From a checkpoint of a small image diffusion model.
Model: 7.21M parameters, arch dit, norm rmsnorm, activation gelu, patch size [4, 4], layers 12, width 192.
Training: muon at rate 0.014, 24500 steps.
Data: 101725 training examples, 61.7 epochs.
Rows from block 3 of a small image diffusion model, named by matrix and row number. Rows with one number belong to one neuron. Each number is 128 + 24 x the weight over its row's rms, rounded and kept within 0 to 255. All counts start at 0.
After each neuron's rows are labels from the 100 images, of 14848 (inputs lightly noised), where the neuron reaches its highest value: "top examples" is what is common among them. Only what is clearly more common there than usual is listed. The data: aerial photos of the United States (SatlasPretrain).
# fc1: MLP up (model.blocks.3.mlp.fc1.weight, 384x192), inputs 96-191
# fc2: MLP down (model.blocks.3.mlp.fc2.weight, 192x384, transposed), outputs 96-191

fc1.247 [124 132 104 151 117 129  68 121 137 109 136 132 145 130  87 110 100 127 118 140 143  95 114 122 133 121 193 134 143 137 133 118 118 156 130 159 133 106 149 102 105 122 175 153 110 102 138 137 110 151  94 163 135  51 125 120 197 133 153  79 116 121 137 142 121 180 146 144 175 124 117 127  94 117 185  97 155 143  94 169 111 114 110 106 108 127  96 147 125  94 122  95 130 125 100 139]
fc2.247 [118 153 181 164 138 135 129 129 141 153 137 117 121 128 106 117 134 122 131 106 165 114 128 135 146 138 122 128 129  89  94  90 146 134  85 125 101 102 104  90 114 151 130 121 177 101 150 172 125 122 173 104 125 135 101 131 150 140 118 168 142 125 133  98 109 133 124 116  88  95 146 115  90 123 120 109 165 123 147 131 138 114  98 152 109 146 133 117 154  93 114 111 146 120  85 131]
top examples: crop field

fc1.360 [117 124 105 133 100 136 134  97 126 125 133 165 129 140 127 147 105 128 166 136 133  98 175 127 136 118 200  97  97 122 123 148  73 192 127 118 138 150 135 122 145 115  82 106 116 117 107 162 133 118 122 194 128 169 133 105 150 123  92 100 120 139 123  77 143  94  89 112 119 137 152 127 132 159 190 140 103 125 107 159 119 164 113  83 148 121 127 146 167  80 120 114 142  97 120 134]
fc2.360 [129 115 106 179 134 165 137 165 143 132 141  80 146 167 129  95 117 126 133 150 139 109 158 125 135 128 105 108 112 202 147 128  61 174 116 136 128 172 106 140 129 117 151 118 131 120  85 122 140 160 147 129 166 133 123 101 132 141 128 134 135 131 118 146 143 173 114 123 117 105 144  65 130 114 123 120 124 155 175 169 137 111 133 113 145 103 149 132 128 113 105 117 151 111  86 168]
top examples: crop field

fc1.215 [116 129 135 113 124 140 117 149 143 121 145 175 138 117 120 136 113  95 130 114 144 114 142 121  80 179 138 154 100 127 137 130 109 166 129 104 146 156 110 134  90 128  99 119 111 114 148 132 124 142 111 117 126 148 180 132 114  90 139 169 154 129 132 133 135 148 123 179 132 118 117 130 158 115 132 148 124 153 164 140 106  98 105  86 171 126 118 152 133 154 107 110 126 191 174  90]
fc2.215 [117 116 112 125 121 127 128 149 135 145 163 134 100 113  82 151 112 173 118 106 126 128 135 149 132 125 140 176 128 148 141 114 119 166 164 116 135 145 150  94 141  97 162 142  92 155 150 133 144 155 131 114 133 110 107 144 147  73 121 101 146 121 115  96 134 130 164  60 133 166 138  64 127 127 105 106 128 114 114 149 140 102 103 130 126 127 126  86 143 132 152 168 117  93 152 158]
top examples: building

fc1.56 [121 132 149 113 128 149 128  99 121 160 106 144 111 129 125  99 108 136 159 162 133 138 151 127 152 143 154 120 135 139 122 126 127 137 145 154 134 165 142 170 136 101 164 156 161 186 162 103 140 121 129 116  94 135 124 104 138 108 188 142 138 106 120 159 114 147 109 107  81 161 153 127 100  75 157 117 152 158  95  77 163 133 168  83  99 116 122 115 157 122 111 147 129 132 158 117]
fc2.56 [109 104  99 109  94 131 141 154 115 131  76 138 125 113 107 117 118 132  90 165 147  95 150  95 117 135 113  82 146 117 115 107 113 130  67 107 153 143 149 177 133 129 164 114 128 143 104 137 129 140 127 152 155 123 128 102 171 121 107 114 132  80 128 154 138 120 145 157 115  68 121 112  74 149 124 144 119 125 156 126 140 172  88 107  95 150 110  89  93 124 134 147 115 109 108 144]
top examples: building

fc1.233 [128 125 145 115 169 110 131 127 143 198 153 103  93 124 146 106 113 149 169 146 131 127 131 117 171 114 124 108 114 120 184 165 107 133 144 145 144  90 103 144 168 105 108  96 115 147 126 155 146 151 117 131 154 163 104 133 152 120 125 152 141 148 137 135 122 121 142  90 116 145 110 127 119 125 191 109 158 164 152 125 125 161 102 118 147 142 106 117  87 156 102 105 136 127 114 123]
fc2.233 [134 138 122 148 218 166 119 127 132 102 146 135 136 132 133 122 111 127 114 130 174 117 111 118 145 169 172  85 119 134 154 161 127 162  75 139 125 137 140 150 155 124 142 155  72 133 109 134 132 134 110 113 124 115 149 128 151 117 152 126 120 158 154 128 113 105 110 129 134 146 125 102  96 117 127 139 144 102 119 112 110 117 161 146 170 136 140 137 165 145 119 106 129 142 124 119]
top examples: building

fc1.289 [100 125 152 116 124 122 117 129 144 117  70  93 123 116 123 146 112 132  95 101 139 178 149 151 104 119 157 143 128 108 130 127 207  87 128 121 141 109 124 111  90 124 140 104 112 147 121  98 103 126 144 108 104 121 123 112 118 120 101 115 119 121 117 129 123 143 185 131 131 143  94 128 112 135 145 107 150 173 151 116 112 137 125 127 123 118 126 117 116 112 100 124 139 149 101 105]
fc2.289 [133 112  98 119 131 116  14 154 147 135  90 111 135 128 119  95 132 124 178 109 124 161 141 117 121 127 158 126 140 138 179 134 110 159 119 143 166 123 143 125 146 147 139 153 119 131 159 142 128 103 131 126 138 129 143 135  94 131 130 160 113 120 127 121 120 129 122 114 104 134 156 130 131 100 163 117 171 127 143 118 109 119 147 123 129 126 103 136 131  99 182 150 128 147 121 136]
top examples: crop field

fc1.224 [141 134 121 128 140 111  88 122 151  96 185 111 126 142 119 151 131 123 171 146 117 151 133 121 114 131 169 177 130 125  80 138  92  90 137 192 105 126 119  91 124 123 129 119 136  79 160 157 142 160 107 148  93 138 107 155 137 119 158  95 106 152 145 168 131 116 170 115 123 142 148 127 133  94 133 115 185 105 121 137 106 120 140 121 147 172 126 135 102 143 152 129 136  97 140  96]
fc2.224 [132 186 151 100 130 148  99 150 140 111 168 179  94 131 143 158 140 129  79 152 152 139 142 124 113 113 160 169 108 153 109 120 101 124 127  86 135 140 150 112  75 160 139 149 124 129 151 132 128 107 111 141 128 117 109 104 138 144 175 156 112 126 151  89 139 108 118 145 155  58 151 110 134 148 107 135  92 111 131 113 118 143 101 178 131 112 102 104 112 128 150 133 158 134 160 170]
top examples: crop field

fc1.101 [134 135 150 113 157 131 104 124 121  87 106 111 132 116 147 141 138 127 151 104 137 159  97 121 132 133 141 139  83 109 137 119 175 112 116 170 157 129 113 137 188 118 109 116 163 125 138 105 164 125  80 140 150 117 149  81 117 117 139 127  96 108 116 108 166 144 121 115 126  95 128 130 119 118 143 152 113 171 127 110 197 130 110 172 151 132 221 110 153 160 147 161 146 161  83 126]
fc2.101 [128 129 148 159 132 153 142 127 100 154 121 164 145 125 135 128 115 116 104 149 138 139 113 119 137 112 142 104 143 135 143 118  98 138 121 137 118 111  81 132 125 135 123 102 137 142 140 155 124 128 138 143 134  58  97 100 118 137 129 160 157 118  96 170  76 153 110 149 154 144 151 101 126 180  94 134 110 116 137  91 172 111 138 132 146 116 204 140  86 154  93 148 164 121 134  71]
top examples: building

fc1.54 [133 151 124 165 122 101 166 137 124 119 120 141 116 106 119 159 116 136 117 133 150 118 119 166  28 122 142 111 125 138 148 122 128 134 132 130 154 110 139 121  85 101 132 129 133 118 103 170 134 143 133 131 149 141 109  99 101 138  98 134 102 130 125  93  93 131 116 136  99 132 128 132 123 139 104 129 134 160  63  71 125 188 123 135 132 142 174 117 140 172 141 145  87 118 136 115]
fc2.54 [125 161 129 127 101 128 139 148 113 134 108 158 122 125 139  76 140 129 108 113 139 150 146 129 125 120 106 133 121 134 138 104 164 122 135 139  92 102  98 134 129 126 142 133 119 136 120 100 120 136 100 131 113 106 113 142 106 128 101 167 160 114 134 147 113 132 151 157 121 108 162  81 112 114 156 136 163 143 164 148 199 157 133 148 141 168 134 136 117 159 149 126 157  71 140  98]
top examples: crop field

fc1.340 [130 132 146 101 137 120  79 165 154 138 114 100 158 162 146 120  96 147 113 136 122 103 133  98 158 129 166 120 153 125  94 117 145 168 137 112 141 130 179 104  67 105 153 142  96 162 135 155 148 130 120 107 133 148 130 131 137 132 152 128 128 150 163 128 121 124 137 123 121  91 131 126 128 118 126 127 158 111 125 138 129 120 133 128 114 143 153 124 126  72 127 106 122 116 188 114]
fc2.340 [125 164 166 153 147 122 103  97 129 126 125 122 120 114 130 104 143 160 150 115 121  89 148 123 145 131 103 113 123 111 144 154 133 199 127 133 128 117 128 107 111 141 102 130 115 160 119  89 128 164 118 136 136 163 140 153 158 123 154  99 175 133 145  86 117 130 198  98  97 114 150  99 129 167 110 148 105 167  91 171 132 126 118 152 126 111 143  98 183  45  89 123 191 120  68 104]
top examples: crop field

fc1.294 [137 100 100 169 127 130 113 117 126 150 150 118 137 116 103 170 136 132 137 154 152 111 138 145 119 119 173 124 184  99 160 108  74 151 119 160 115 109 127 120  55 127 131 106 119 144  99 127 171  92 113 156 159 137 140 132 130 134  89 137  94 132 173 124 150  78 114 120 131 143 159 125 109 125 118 136 169 163  84 153 159 105 125 105 122 180 145 115  96 154 145 122 162  91 146  58]
fc2.294 [116 114 119 141 117 155 169 161 118 120 129 141 135 116 117  92 140 108 147  86 117 139 129 121 156 129 110 129 124 153 125 115 174 167 118 130 154  93 130 123  98 121 145 147 138 175 147 158 130 101 124  78 113 142  91 116 143 126 164 188  97 133 142 121  89 116 118 134 123  94 127 134 115 139 156 124 104 109 123 153 195 129 127 121 134 109 149 169  64 164 111 131  82 144  94 137]
top examples: crop field

fc1.235 [123 125 128 167 135 115 129 114 140 130 102 144 126 127 191 177 147 154  49 142 117 124 166 122 138 125 118 122 116  98 136 102 110  87 142 164 105  81 137  98 176 134  86 142 123 140 137 155 146 130 155 151 164 105  99 106 163 147 118 173 174 124 119 132 117 146 136 127 135 147 118 128  92 112 148 139 119 166 154 112 122 145 126 100 148 121 120 104  92 174 107 181 101 120  78 113]
fc2.235 [142 120 111  93 155 136 132 141 123 100 117 123 153 143 212 129 126 102 139 104 160 125 161  97 103 137 136 141 149 133 119 124 167  96 130 107 131  84 126 129 117  69 102 107 125 132 144 113 116 113 129 123 136 141 132 121 127 110 134 118 110 126  80 107  92 100 156 117 150 161 136 130  82 124 120 115 129 109 116 140 108 107  91 134 142 126 120 170 134 161 127 131 129 114 123 141]
top examples: building

fc1.214 [113  93 131 147 137 134 101 143  99 157 135  97 121  91 135 148 142 161 133  98 110 120 171 142 135 116  83 118 112 141 135 150 124 110 163 123 159  82 158 130 112 127 127 137 118 156 112  77 130 100 155 140 126 144 117  96 143 168 106 134  72 112 126 126  97 143  93 134 116  85 120 129 122 139 149 148 126 163 110 109 196 122 178 162 138 117  81 163  98 126 120 124 143 138 134 130]
fc2.214 [137 155 139 110 143 146 124 163 113 108 108 121 147 102 142 143 136 163 130 132 102 122 175 131  99 121 164 135 163 111 101 113 139 110 124 117 120  72 128 121 129 151 144 137 161 126 147 150 153  96 156 169 110 140 150 148 105 126 147 107 178 151 162 127  90 152 161  81 122  95  86 159 146  99  84 175 136  95 153 139  97 127 104 150 134 150  55 157 156 124 129 128 116 144 156 124]
top examples: building

fc1.164 [143  91 155 132 128 145 127 120 138 164 152 118  98 125 138 142 171 107 146 133  98 124 116 170  95 126 122 128  93 103 131 107 112 116 132 107 122 129 105  77 108 136 139 165 128 106  99 135  88 135 130 110 190  73 173 126  87 160 133 127 199 135 123 120 169 111 142 127 126 130 122 128 101 163  90 129 120 121  89 122 111 117 122 142 103 124 159 142 159 123  89 130 114 152 179 119]
fc2.164 [118 137 146 153 136 106 126 153 167 155 169 116  96 136 127 116  93 172 134  93 141 144 141 131  80 147 132 132 129 174 136 127 138 108 115 146 121 128 146 110 100  80 131 121 133 134 157  72 102 126 138 117  84 129 111 112  97 149 121 138  89 136 127 104 160 112 147 141 154 104 130 154 121  70 111  97 118 131 153 160 131 132 126 120 124 125 146  88  86 112 137 164 153 101 107 175]
top examples: building

fc1.17 [138 106 137 145 123 143 144 133  98 122 136 106 127 147 122 139 125 128 152 161 118 122 123 113 155 135 180 112 152 141 120 127 105 106 125 112  98  89 197  98  74 133 120 168 119 159  82 114 135 124 158  98  79 109 115 178 137 140 102 121 131 125 131 154 138 158 133  89 123  89 167 128 110 127 158 128 102 146  88 151 167  98 113  80 137 110 112 123  78 108 111 116 159 127  92 122]
fc2.17 [134 139 134 105 128 120 114 123 120 103 140  71 122 130 129 113 110 139 144 121 128 145 146 153 163 120 170  90  97 117 164 132 114 129 107 152 136 120 166 102 113 119  96 115 137 181 118 118 116 139 114 134 123 138 124 142 157 140 189 163 147 123 138  96 128 202 126 106 153 196  97 118 131 170 130 142 100 106 115 159 132 141  96 128 130 195 139 127 138 105 177 149 123  64 147  92]
top examples: crop field

fc1.113 [118 135 101  91 160 123 154 172 166 121 109 120  95 123 180  77  66  97 132 192 135 118 126 158 131 105 130 108 129 135 117  87 113 126 111 131 139 147 119  85 136 122 157 166  67 170 151 142 128 122 166 154  77 171 141 116 191 140 135  91 120 135 148 148 129 122 197 148 132 105 122 129 103 136 190 143  59 121 116 156 145 160 113 136 115 127 129  91 107 115 136 115 168 123 143 138]
fc2.113 [128 134 141 162 178 115 136 119 142 111 111  94  94 115 145 101 154 178  91 148  87 174 101 150 148 176 148 102 140 102 129  44 159 134 111  85 126  88 139 138 113 128 150  76  63 149 154 144 143 101 154 147 152 129 116  97 182 138 121 132 126 144 118 103 119 123 147  85 124 125 119 109  82 125 106 150 156 136 113 166 129 114 148  85 121 126 132 164 147 106 137 108 123 121 126 143]
top examples: building

fc1.62 [103 100 139 150 126 145 141 159 153 117  95 118 115 110 137 109 119 153 133 144 123 130 119 143  96 115 147 113 135 158 129 139 163 128 120  88 145 117 180 113 118 107 175 127 141 105 113 201 101 136 152  74 155 137 130  95 118 140 135 108 161 130 154 146 159 131 114  83 150 119  98 123 103 113 142 100 158 154 112 125 110 153 148 137 107 130 172 140 109 135 146 138 153 125 160  99]
fc2.62 [125 129  97  79 127 130 188 156 145  91 109 124 109 108 124 112 154 118  85 152 143 122 125 151 111 112 114 127 130  53 106 128 155 138 110 158  87 109 144 124 129 108 127 143 106 125 176  74 123 122 143 145 112 159 129 171 141 145 117  59 138 115 146 132 112 117 128 137 106 105 116 145 136 104 129 127 118 128 132 104 149 160 124 125 127 153 140 117 123 152  91 131 116 137 115 170]
top examples: crop field

fc1.16 [127 132 166 117 120 129 120 116 111 152 136 138 110 133 111 111 127 121 115 164 119 120 112 129 133 154 151 139 190 163 147 116 147 148 126 162 147 104 154 144 114 113 169 142 125 118 169  99 166  92 141  76 189  70 123 133 100 146 164 114 143 139 146 157 108 127 126 136 131  90 144 132 112 143 174 173 148 184 173 186 107 129 146 156 110 122 118 112 131 137 154 107 119 124  79 116]
fc2.16 [119 115 115 146 120 114  92 122 142 147 117 132 164 121 118 123 151 125 138 148 173 146 130  92 149  79 103 170 119 101 111 138 111 134 127 112 123  86 118 125 112 145 128 159 128 118 147 135 137 110 129 139 111 156 114 143 111 158 120 146 128 136 102 138 130 146 104 125 135 145 124 163  94 136 104 157 142  87  98  77 106 168  81 141 119 133 110 198 127 124 145 104 151 176 147 101]
top examples: building

fc1.77 [113 178 107 104 141 120 106 108 136 116 185 132  95  89 137 143 147 128 151 116 107 121 149 145 149 132 122 129 142  98 130 100 127 142 129 125 142 113 137 111 143 135 117 108  94 137 149 126 150 110 121 166 116 142 166  95 167 107 110  70 102 106 123 117  88 132 116 134 129 185 130 126 113 144  83 118 117 125 161 103 155 143 132 132 104 103 110 148 133 117 153 159 143 126 142 107]
fc2.77 [129 134  98 120 124 123 137 136  70 119 126 190 167 107 133 129 168 123 106 114 137 120 157 139 125 120 108 112 146 130 121 129 127 101 102  95 115 113 160 112 133 131 110 137 163 123 174 146 135 115 106 175 128 121 117 144 180 171 148 153 176 133 177 148 130 117  98 125 128 134 118 113 133 124 130 137 127  87 152 115 117 163 145 124 155 134 139 124 129 118 127 122 149 145  92 139]
top examples: building

fc1.78 [139 100 141 113 159 104 141  79 126 124  76 159 137 118 145 111 124 150  64 124 107 168  98 139 147 131 103  98 121 116  74  82 110  96 121 114 100 154 100 149 161 148 122  88 121 151 119 128 144 109 103 136 114 118 116 139 135 149 130 117 150 124 109 109 198 111 138  70 141 107 115 125 174 169  85  99  86  95 124 179 132 130 140 131 152 127 131  90 137 127 133 123 166 116 139  90]
fc2.78 [132 121 131 149  76 143 149  84 132 136 146 130 104 130 115 121 134 160 149 146 123 160 105 114 140 154  91 150 125 134  93 157 142 128 141 110 141 139 117 130 117  93 121 144 117 136 122 140 130 132 135 119 146 135 128 137 152 117 111 154 132 121 122 156 135  98 158 131  91  81 113 115  64 156 131 123 108 130 144 126 115 176 125 139  95 141 132  70 120 125 171 154 167 132 136 137]
top examples: building

fc1.47 [116  90 145 147 141 139 121 135 125 132 169  87  89 134 117 142 159 112 151 123 147 140  83 178 143 111 157  94 155 115 146 147 175 165 115 137 148 110 128 154  81 132 131 103 131 163 145 102 148 133 134 155 179 126  97 140  90 142 129  95  92 121 150 129 117 108  97 130  95 137 143 127 132 110 119 130 182 149 167 146  94 126  99 127 109 142 154 110  83 141 124 109 140  95 113 124]
fc2.47 [124  79 160 142 109 112 131 129 130 123 112 140 148 169 122 105 108 102  91 118 133 108 149  62 100 128 135 121 127 143 115 143 115 134 144 136  97 102 124 161 110 100 139 157 135 151 120 107 142 121 120  96 137 158 155 110 101 118 110 122 128 124 118 121 152  57 125 127 131 135 142 138 146 104 146 133 119 157 141 113 158 135 151 141 142 141 150 136 136 134  99 126 153 185 107 107]
top examples: crop field

fc1.188 [113 125  75 151 145 114 126 154 134 136 130 125 136 121 122  90  88 147 132 132  97 156 134 145 110 154 118 106 140 128 127 151 141 110  91 143 135 132 136 146 140 114 134 138 186 163 135 109 113 121 165 152  92 137 123 177 107 152 135 102 170  45 140 139 129 136 125 121 128  93 153 125 116 138 121 166 154 134 124 124  67 139  86 170 117 130 113 122 104 123 120 150 140 124  99 123]
fc2.188 [151 150 150 129 153 105 128 135 122 123 111 137 185 140 139 114 123 115 118 126 186 154 170 124 116 116 119 126 123 156 139 144 166 121 166  74 120 134 123 159 123 135 148 109 188 134 121 128 108  91 140 116 150 131 121 149 117 133 129 127 105  56 159 119 142 138 100 127 147 138 122 181 121 102 140 169 102 126 112 114 111  94  92 148 118 115 118 133 162 116 135 138 115 155 104 116]
top examples: building

fc1.369 [120 105 127  97 108 125 120 116 140 116 100 109 104 118  98 123 131 119 177 155 163 124 129 116 130 206 132 120 121 164 106 143 126 113  43 172 132 128 127 157 116 125 139 118 154  82 160 132 120 125 108 146 108 143 133 112 112 139 134 130 121 176 147 117 131 127 147 165 150 111 147 128 112 125 117 121 137 111 114 137 168 161  91 145 138 139 105 170 118 140 104  96 128 138 120  95]
fc2.369 [137 136 137 153  95 141 131 143 126 130 102 115  89 133 101 128 122 143  90 126  51 157 126 170 139  55 107 111 135 105 139  94 133 115 236 101 127 137 131 144 146 143 108 154 134 148 165 117 151 126 128 116 139 148 128 169 128 143 147 118 138 176 140 141 111 154 123 137 107 133 129 115  97 120 127 163 145 121 128 108 151 120 144 141 144 118 114  76 128 129 136 123 138 106 141 160]
top examples: building

fc1.308 [116 121 125 148 132 100  71 151 116 108 111 111 123 153 140 132 130 127 125 142 130 112 128 145 108 123 153 126 114 111 126 102 116  81 132  96 161 172  86 106  97 147 106  90 120 137 137  98 112 159 125 166 164 121 111  92 105 127  77  94  77 123 153 138  95 153 144 105 121 123 177 129 122 157 135 109 121  99 159 105 139 145  84  99 116 105 139 129  87 101  92 133 111 118 115  77]
fc2.308 [150 140 121 148 117 202 127 114 119 142 135 135 130 110 132 126 123 121  85 122 113 122 105 154 137 120  86 137 144 127 106 142 172 131 124 147  94 165  87 121 109 133 151 116 124  96 130 159 142 153  81 100 144 134 115 143  83 132 131 127 126 116 144 136 112 143 139 135 133 128  90 103 109 141 100  84  86 145 136 120 125 129 129  89 124  87 105 139 168 123 144 131 144 160 166 144]
top examples: crop field

fc1.70 [142 109 170 121 164 119 162 125 106 130 155 116 159 105 121 158 111 134 198  83 115 173 135 140 111 141 123 134 156 135 164 134 119 110 146  66 146 100 118 125 177 152 102 116 125  83  81 126  95 123 121 116 182 101 155 154  87  92  99 143 113  91  89 159 121 112 130 122 145 114 133 126 114 138 113  93 102 144 121  95 131 144 129 157 119 146 128 135 120 138 129 130 170 160 162 160]
fc2.70 [ 92 131 130 109 196 118 162 162 101 127 109 156 165 132 114 140 159 122 107 150 150 145 129 103 130 112 111 137 103  77 143 125 144 143 122 149 136  86 139 145 122 131 121 168 146 122 151 115 129 164 118 132 141 127 137 134  93  97 104 130 158 136 109  86  88 160 147 147 165 123 110 185 109 101 131 128 120 129 108 152 118  90 150 114 140 105 126 137 125 127  85 145  76 112 149 104]
top examples: building