config = dict(
    model='image diffusion model',
    dataset='aerial photos of the United States (SatlasPretrain)',
    train_examples=101725,
    image_size=32,
    horizontal_flip=True,
    conditioning='none',
    arch='dit',
    objective='v',
    cond_dim=256,
    norm='rmsnorm',
    hidden_act='gelu',
    mlp_ratio=2,
    head_dim=64,
    fused_qkv=False,
    qk_norm=True,
    inner_norm=False,
    patch_size=[4, 4],
    layers=12,
    width=192,
    positions='sincos',
    optimizer='muon',
    muon_scale='original',
    learning_rate=0.014,
    momentum=0.95,
    nesterov=True,
    orthogonalizer='newton_schulz_5',
    adamw_lr_other_params=0.0019,
    max_steps=24500,
    batch_size=256,
    epochs=61.7,
    lr_schedule='cosine',
    final_lr_fraction=0.01,
    warmup_steps=490,
    weight_decay=0.003,
    adamw_weight_decay_other_params=0,
)
Rows from block 2 of a small image diffusion model, named by matrix and row number. Rows with one number belong to one neuron. Each number is 500 + 25 x the weight over its row's rms, rounded and kept within 0 to 999. All counts start at 0. Numbers have three digits each. After the name is the row's rms in percent of the matrix's.
After each neuron's rows are labels from the 100 images, of 14848 (inputs lightly noised), where the neuron reaches its highest value: "colour at peak" is the nearest of a few named colours to the mean colour under the peak. Only what is clearly more common there than usual is listed. The data: aerial photos of the United States (SatlasPretrain). In brackets: how many of the 100.
# fc1: MLP up (model.blocks.2.mlp.fc1.weight, 384x192), inputs 0-95
# fc2: MLP down (model.blocks.2.mlp.fc2.weight, 192x384, transposed), outputs 0-95

fc1.273 123:484519484485535522480518500486509518477504502493478516483502492513496484493503506532534469483507605487559519567508538500500483512493501494496485507526493482509494525507492519494476529512445498520499500521479508520461546491511481514490501511480511512512458470536494541537538497461490518460
fc2.273 116:501510504535456490512464514502519478490490488478469470503470504523531517491519468445560471500475568484432520519510485530518462488527475512493480497517522518504512445510464484510513511531447452530540550495458464518475502482547546518504501516502492509459503529500477499491461503504474507504
colour at peak: grey (86)

fc1.241 094:519508507491487540491499491494507516489471459500493546477509499487467453492486473509487527474479516465480514498515492475537484521481506513487454532503517466519529481463516510500485500433513503449509525527474506507495519482505465546505477500490518514508516493515515521493494463487456475440
fc2.241 108:513517471493493532523531497477463471543524512516489462521544474498468495471447433494535516519484503476543494465511459494529512476520501531499490494517519502523512498493461520457468480524513507539529508451519501524521507481412503535502477499446479485508482506496489488480491503491490490528
colour at peak: brown (65)

fc1.20 115:520478502527501499529536452501482515485500472506522511529466480459491502495492497498481497469519468523513535485505491522465466493478489457514480524468509515492519495512476520398495478484478472511495441521497473460504512490502545520469497470483500526473498459475477484527507518465510515470
fc2.20 136:506505519527504483529474438521487509506506444485477476483495490455494477502549476506502487481492470507478490461501425486506440489522489480503507503498519515504469513504480507561493512462499517493486471528477482461534519529513486517479457500495471501485501464489528513487480513523565493501
colour at peak: green (52)

fc1.276 090:504472507490520506526468550492514486503495515466556479504531504468511506491486502517505543571489540498502471453518513513503531483469515499490511497487508540510507498573497503514474505487516488497519472469458536442482468531495547472515499493519501522483463540493507485501493502471542493503
fc2.276 094:492494478496495490513481487510468524498523549491496511504568532436509487482516535503500494500524491450500479502471511530454477468502523462511523491477544507487478494546485462491517495497497533497480471500483498462474520499532469503525528531508502474526530523486547469496493565477512546547
colour at peak: white (41); pink (29)

fc1.62 090:510518512524511496499505532489482589527496542486494498536506501485481466488524496473475499519550537541502513537521505523498503507491510504502528512503529489492542494532496498501515496480530444510539477519494424480483526523518494529465486539548455498487455466511505526517508493530480478510
fc2.62 084:502495507479503522463476466466490493512480510502525478511553486492470491484501484499509515509421510499502492508476493492480492503459505522494469505473444459514463510536508519503547491489518520481473488549536521491412514485444492502474503473532532548512526481506479509507487540434529479483
colour at peak: brown (61)

fc1.25 144:501492501492486491506513500439502501509520533509489489411497503497512511498480485504479482412496507498487487494509497507483503504508479507505514492478513485524518502502534456416498480496499506503509604545516489522514494493514496503555499469494499524477492485488525488485500503502492498494
fc2.25 164:496496496505501498457524548551493513496506488503517493634478489487498526504494520503503520503495502491512530522490538509485507515517501482500460493499513511523517533490542505577511485491499517519515538545490464492474495530488484430536492490502502491533506509499527423537508498563507494492
colour at peak: black (50)

fc1.220 095:472469500518512436490494477532512537496449508485468502518517499497499469490496510510481521495531478488524519473492477479488490480517499515504530475481487498494548494506495492529504431543509489489475515511470481534467445449453504537498502458482537520471562490481505502432473514517531521501
fc2.220 101:498475467489503475496495522470507510479479479512454454544491537510495454505500514542509488514495457526506492475474477488518520520477508545503558497506515510512517514488509457490476550525506505537522513516496503518442535494575510520490513513502464461520505541459511495468498473489521573508
colour at peak: grey (90)

fc1.196 119:518529459466525476488473508469517540489484466502457525490505538526487515484452491482475523525489509475441515546494484464492460496531504507504524482488465496479465532541486479531525485545484481495455510529482455438520474478477496500515495478500508540482500481464512529510505494536470495501
fc2.196 117:506501526530496508507488501511522498511493461483475503502482489518507522484496490493492474503501511497477530504493514532517459525499498537507471501518500506516535428492428519503479484533496486537532488493509478492545500523453592496500500420509504520522473505513478544512480514502482510503
colour at peak: grey (85)

fc1.70 162:512507495477518502517505504515491478493508486498467509539539493535479518477511505488502479489489493479512498484499530502500538515504513552490496486486482511512456489492532512602515516475484493501527509513474482510490498537445461485455485496481487514512495458510479513511498511478477500521
fc2.70 148:491511504514484479493474504531497512487505502491472504513500487528499479505491533497520489489499535479520506495507441494427470576504487467497511504497499525486487522496493525483472542536503513473492502503501490505545495459509468475458502512517495499471474491457488541520504485467583499499
colour at peak: grey (91)

fc1.106 125:490466510527528464539544500476474491472468515502478466521497469550512467482496521484449476519496525496537486480490492501508490502514488536508535490514484488523527488514486463499468528535466554522494526508499490559525490532514520492525471513474500458486525493451479479470502492519531455538
fc2.106 127:502497510465505490586549523476494489521518517502474504527497515558504499479470514501512514518501544499520519522504474495525509494481501544501507508482495518500464476528447478513514522485512475568501490473524498517501477494488532476518488457501492530524508464472494521508514503515534478487
colour at peak: pink (27)

fc1.372 104:481482507510471483518551495575504430490517498502469502526470490549508497489457527499488521562477476467522530491507517507501506446506489461490490524474496518537526494542498512440503529498509467524495544452462475522517459524495413512429496504493478489500496462482527494533512514491487501518
fc2.372 122:505495487497496484546485482484515505483495534492513499518467508573501466489536472507505528536499522484501475515484511492553511521472525488506501499498543548471466496559471525574493521509498477451540563477496500541469511511505520461501509459507499505493506479482530499502491492467476516486
colour at peak: pink (46); white (45)

fc1.98 102:482504495517484466512507508507528500526499493451487487494528503501524481553488494462487467484464459438552528542508504498493459469462536523516489507506475516477520487497479524473493519438549536493442496502476497505497467498481477484508510506465479512484504492493546510580476453526482476508
fc2.98 087:502489493486478453506464465463463481552500484427496495485503479511537477467485464608513463475496501498474510536482504546491500540502509508445489498487505494473497530490481502493488531518550530502509536523519479522467504493517536525487497487485512487512458519513505487507502510510485528504
colour at peak: pink (41)

fc1.177 104:487517481503510491482525539532498506501477506501458518540489515567491521511499528492466498431498499492523498487504412518456468470495481491496504498487506524484514515494483510446503505485488483450510572512510517509502490479494487504460496513479487456508497504490471505487507498473508477502
fc2.177 117:499493533506522503537498528456506488503496494498464485524485507525517469490488501511508524528509504480497507495503535510536538559501502543506483495509495515517474469503427477587500517482509506516499503443429480528472528512504549499473491517464492524505482496517541519485495500509480511493
colour at peak: white (52); pink (35)

fc1.158 094:475467528533501493546524465502509461477495505526495476518509512540490463526499470482474516479499490534532504544482528500535556500485521520520500509505534528540464481513466465451505523536506485506505476506493496455479507486548476541495453475465513529498448511485499528536466499513461542504
fc2.158 113:507490482519502524488468534509448521461520485589477487492502493527494461466484525532442482495493475480431478511527459489485545511493473507465527493515515499444512494506500491519546497471533479530494476547502513495486490507475520487510505508533525482498513501532519523516491503496486462458
colour at peak: brown (62)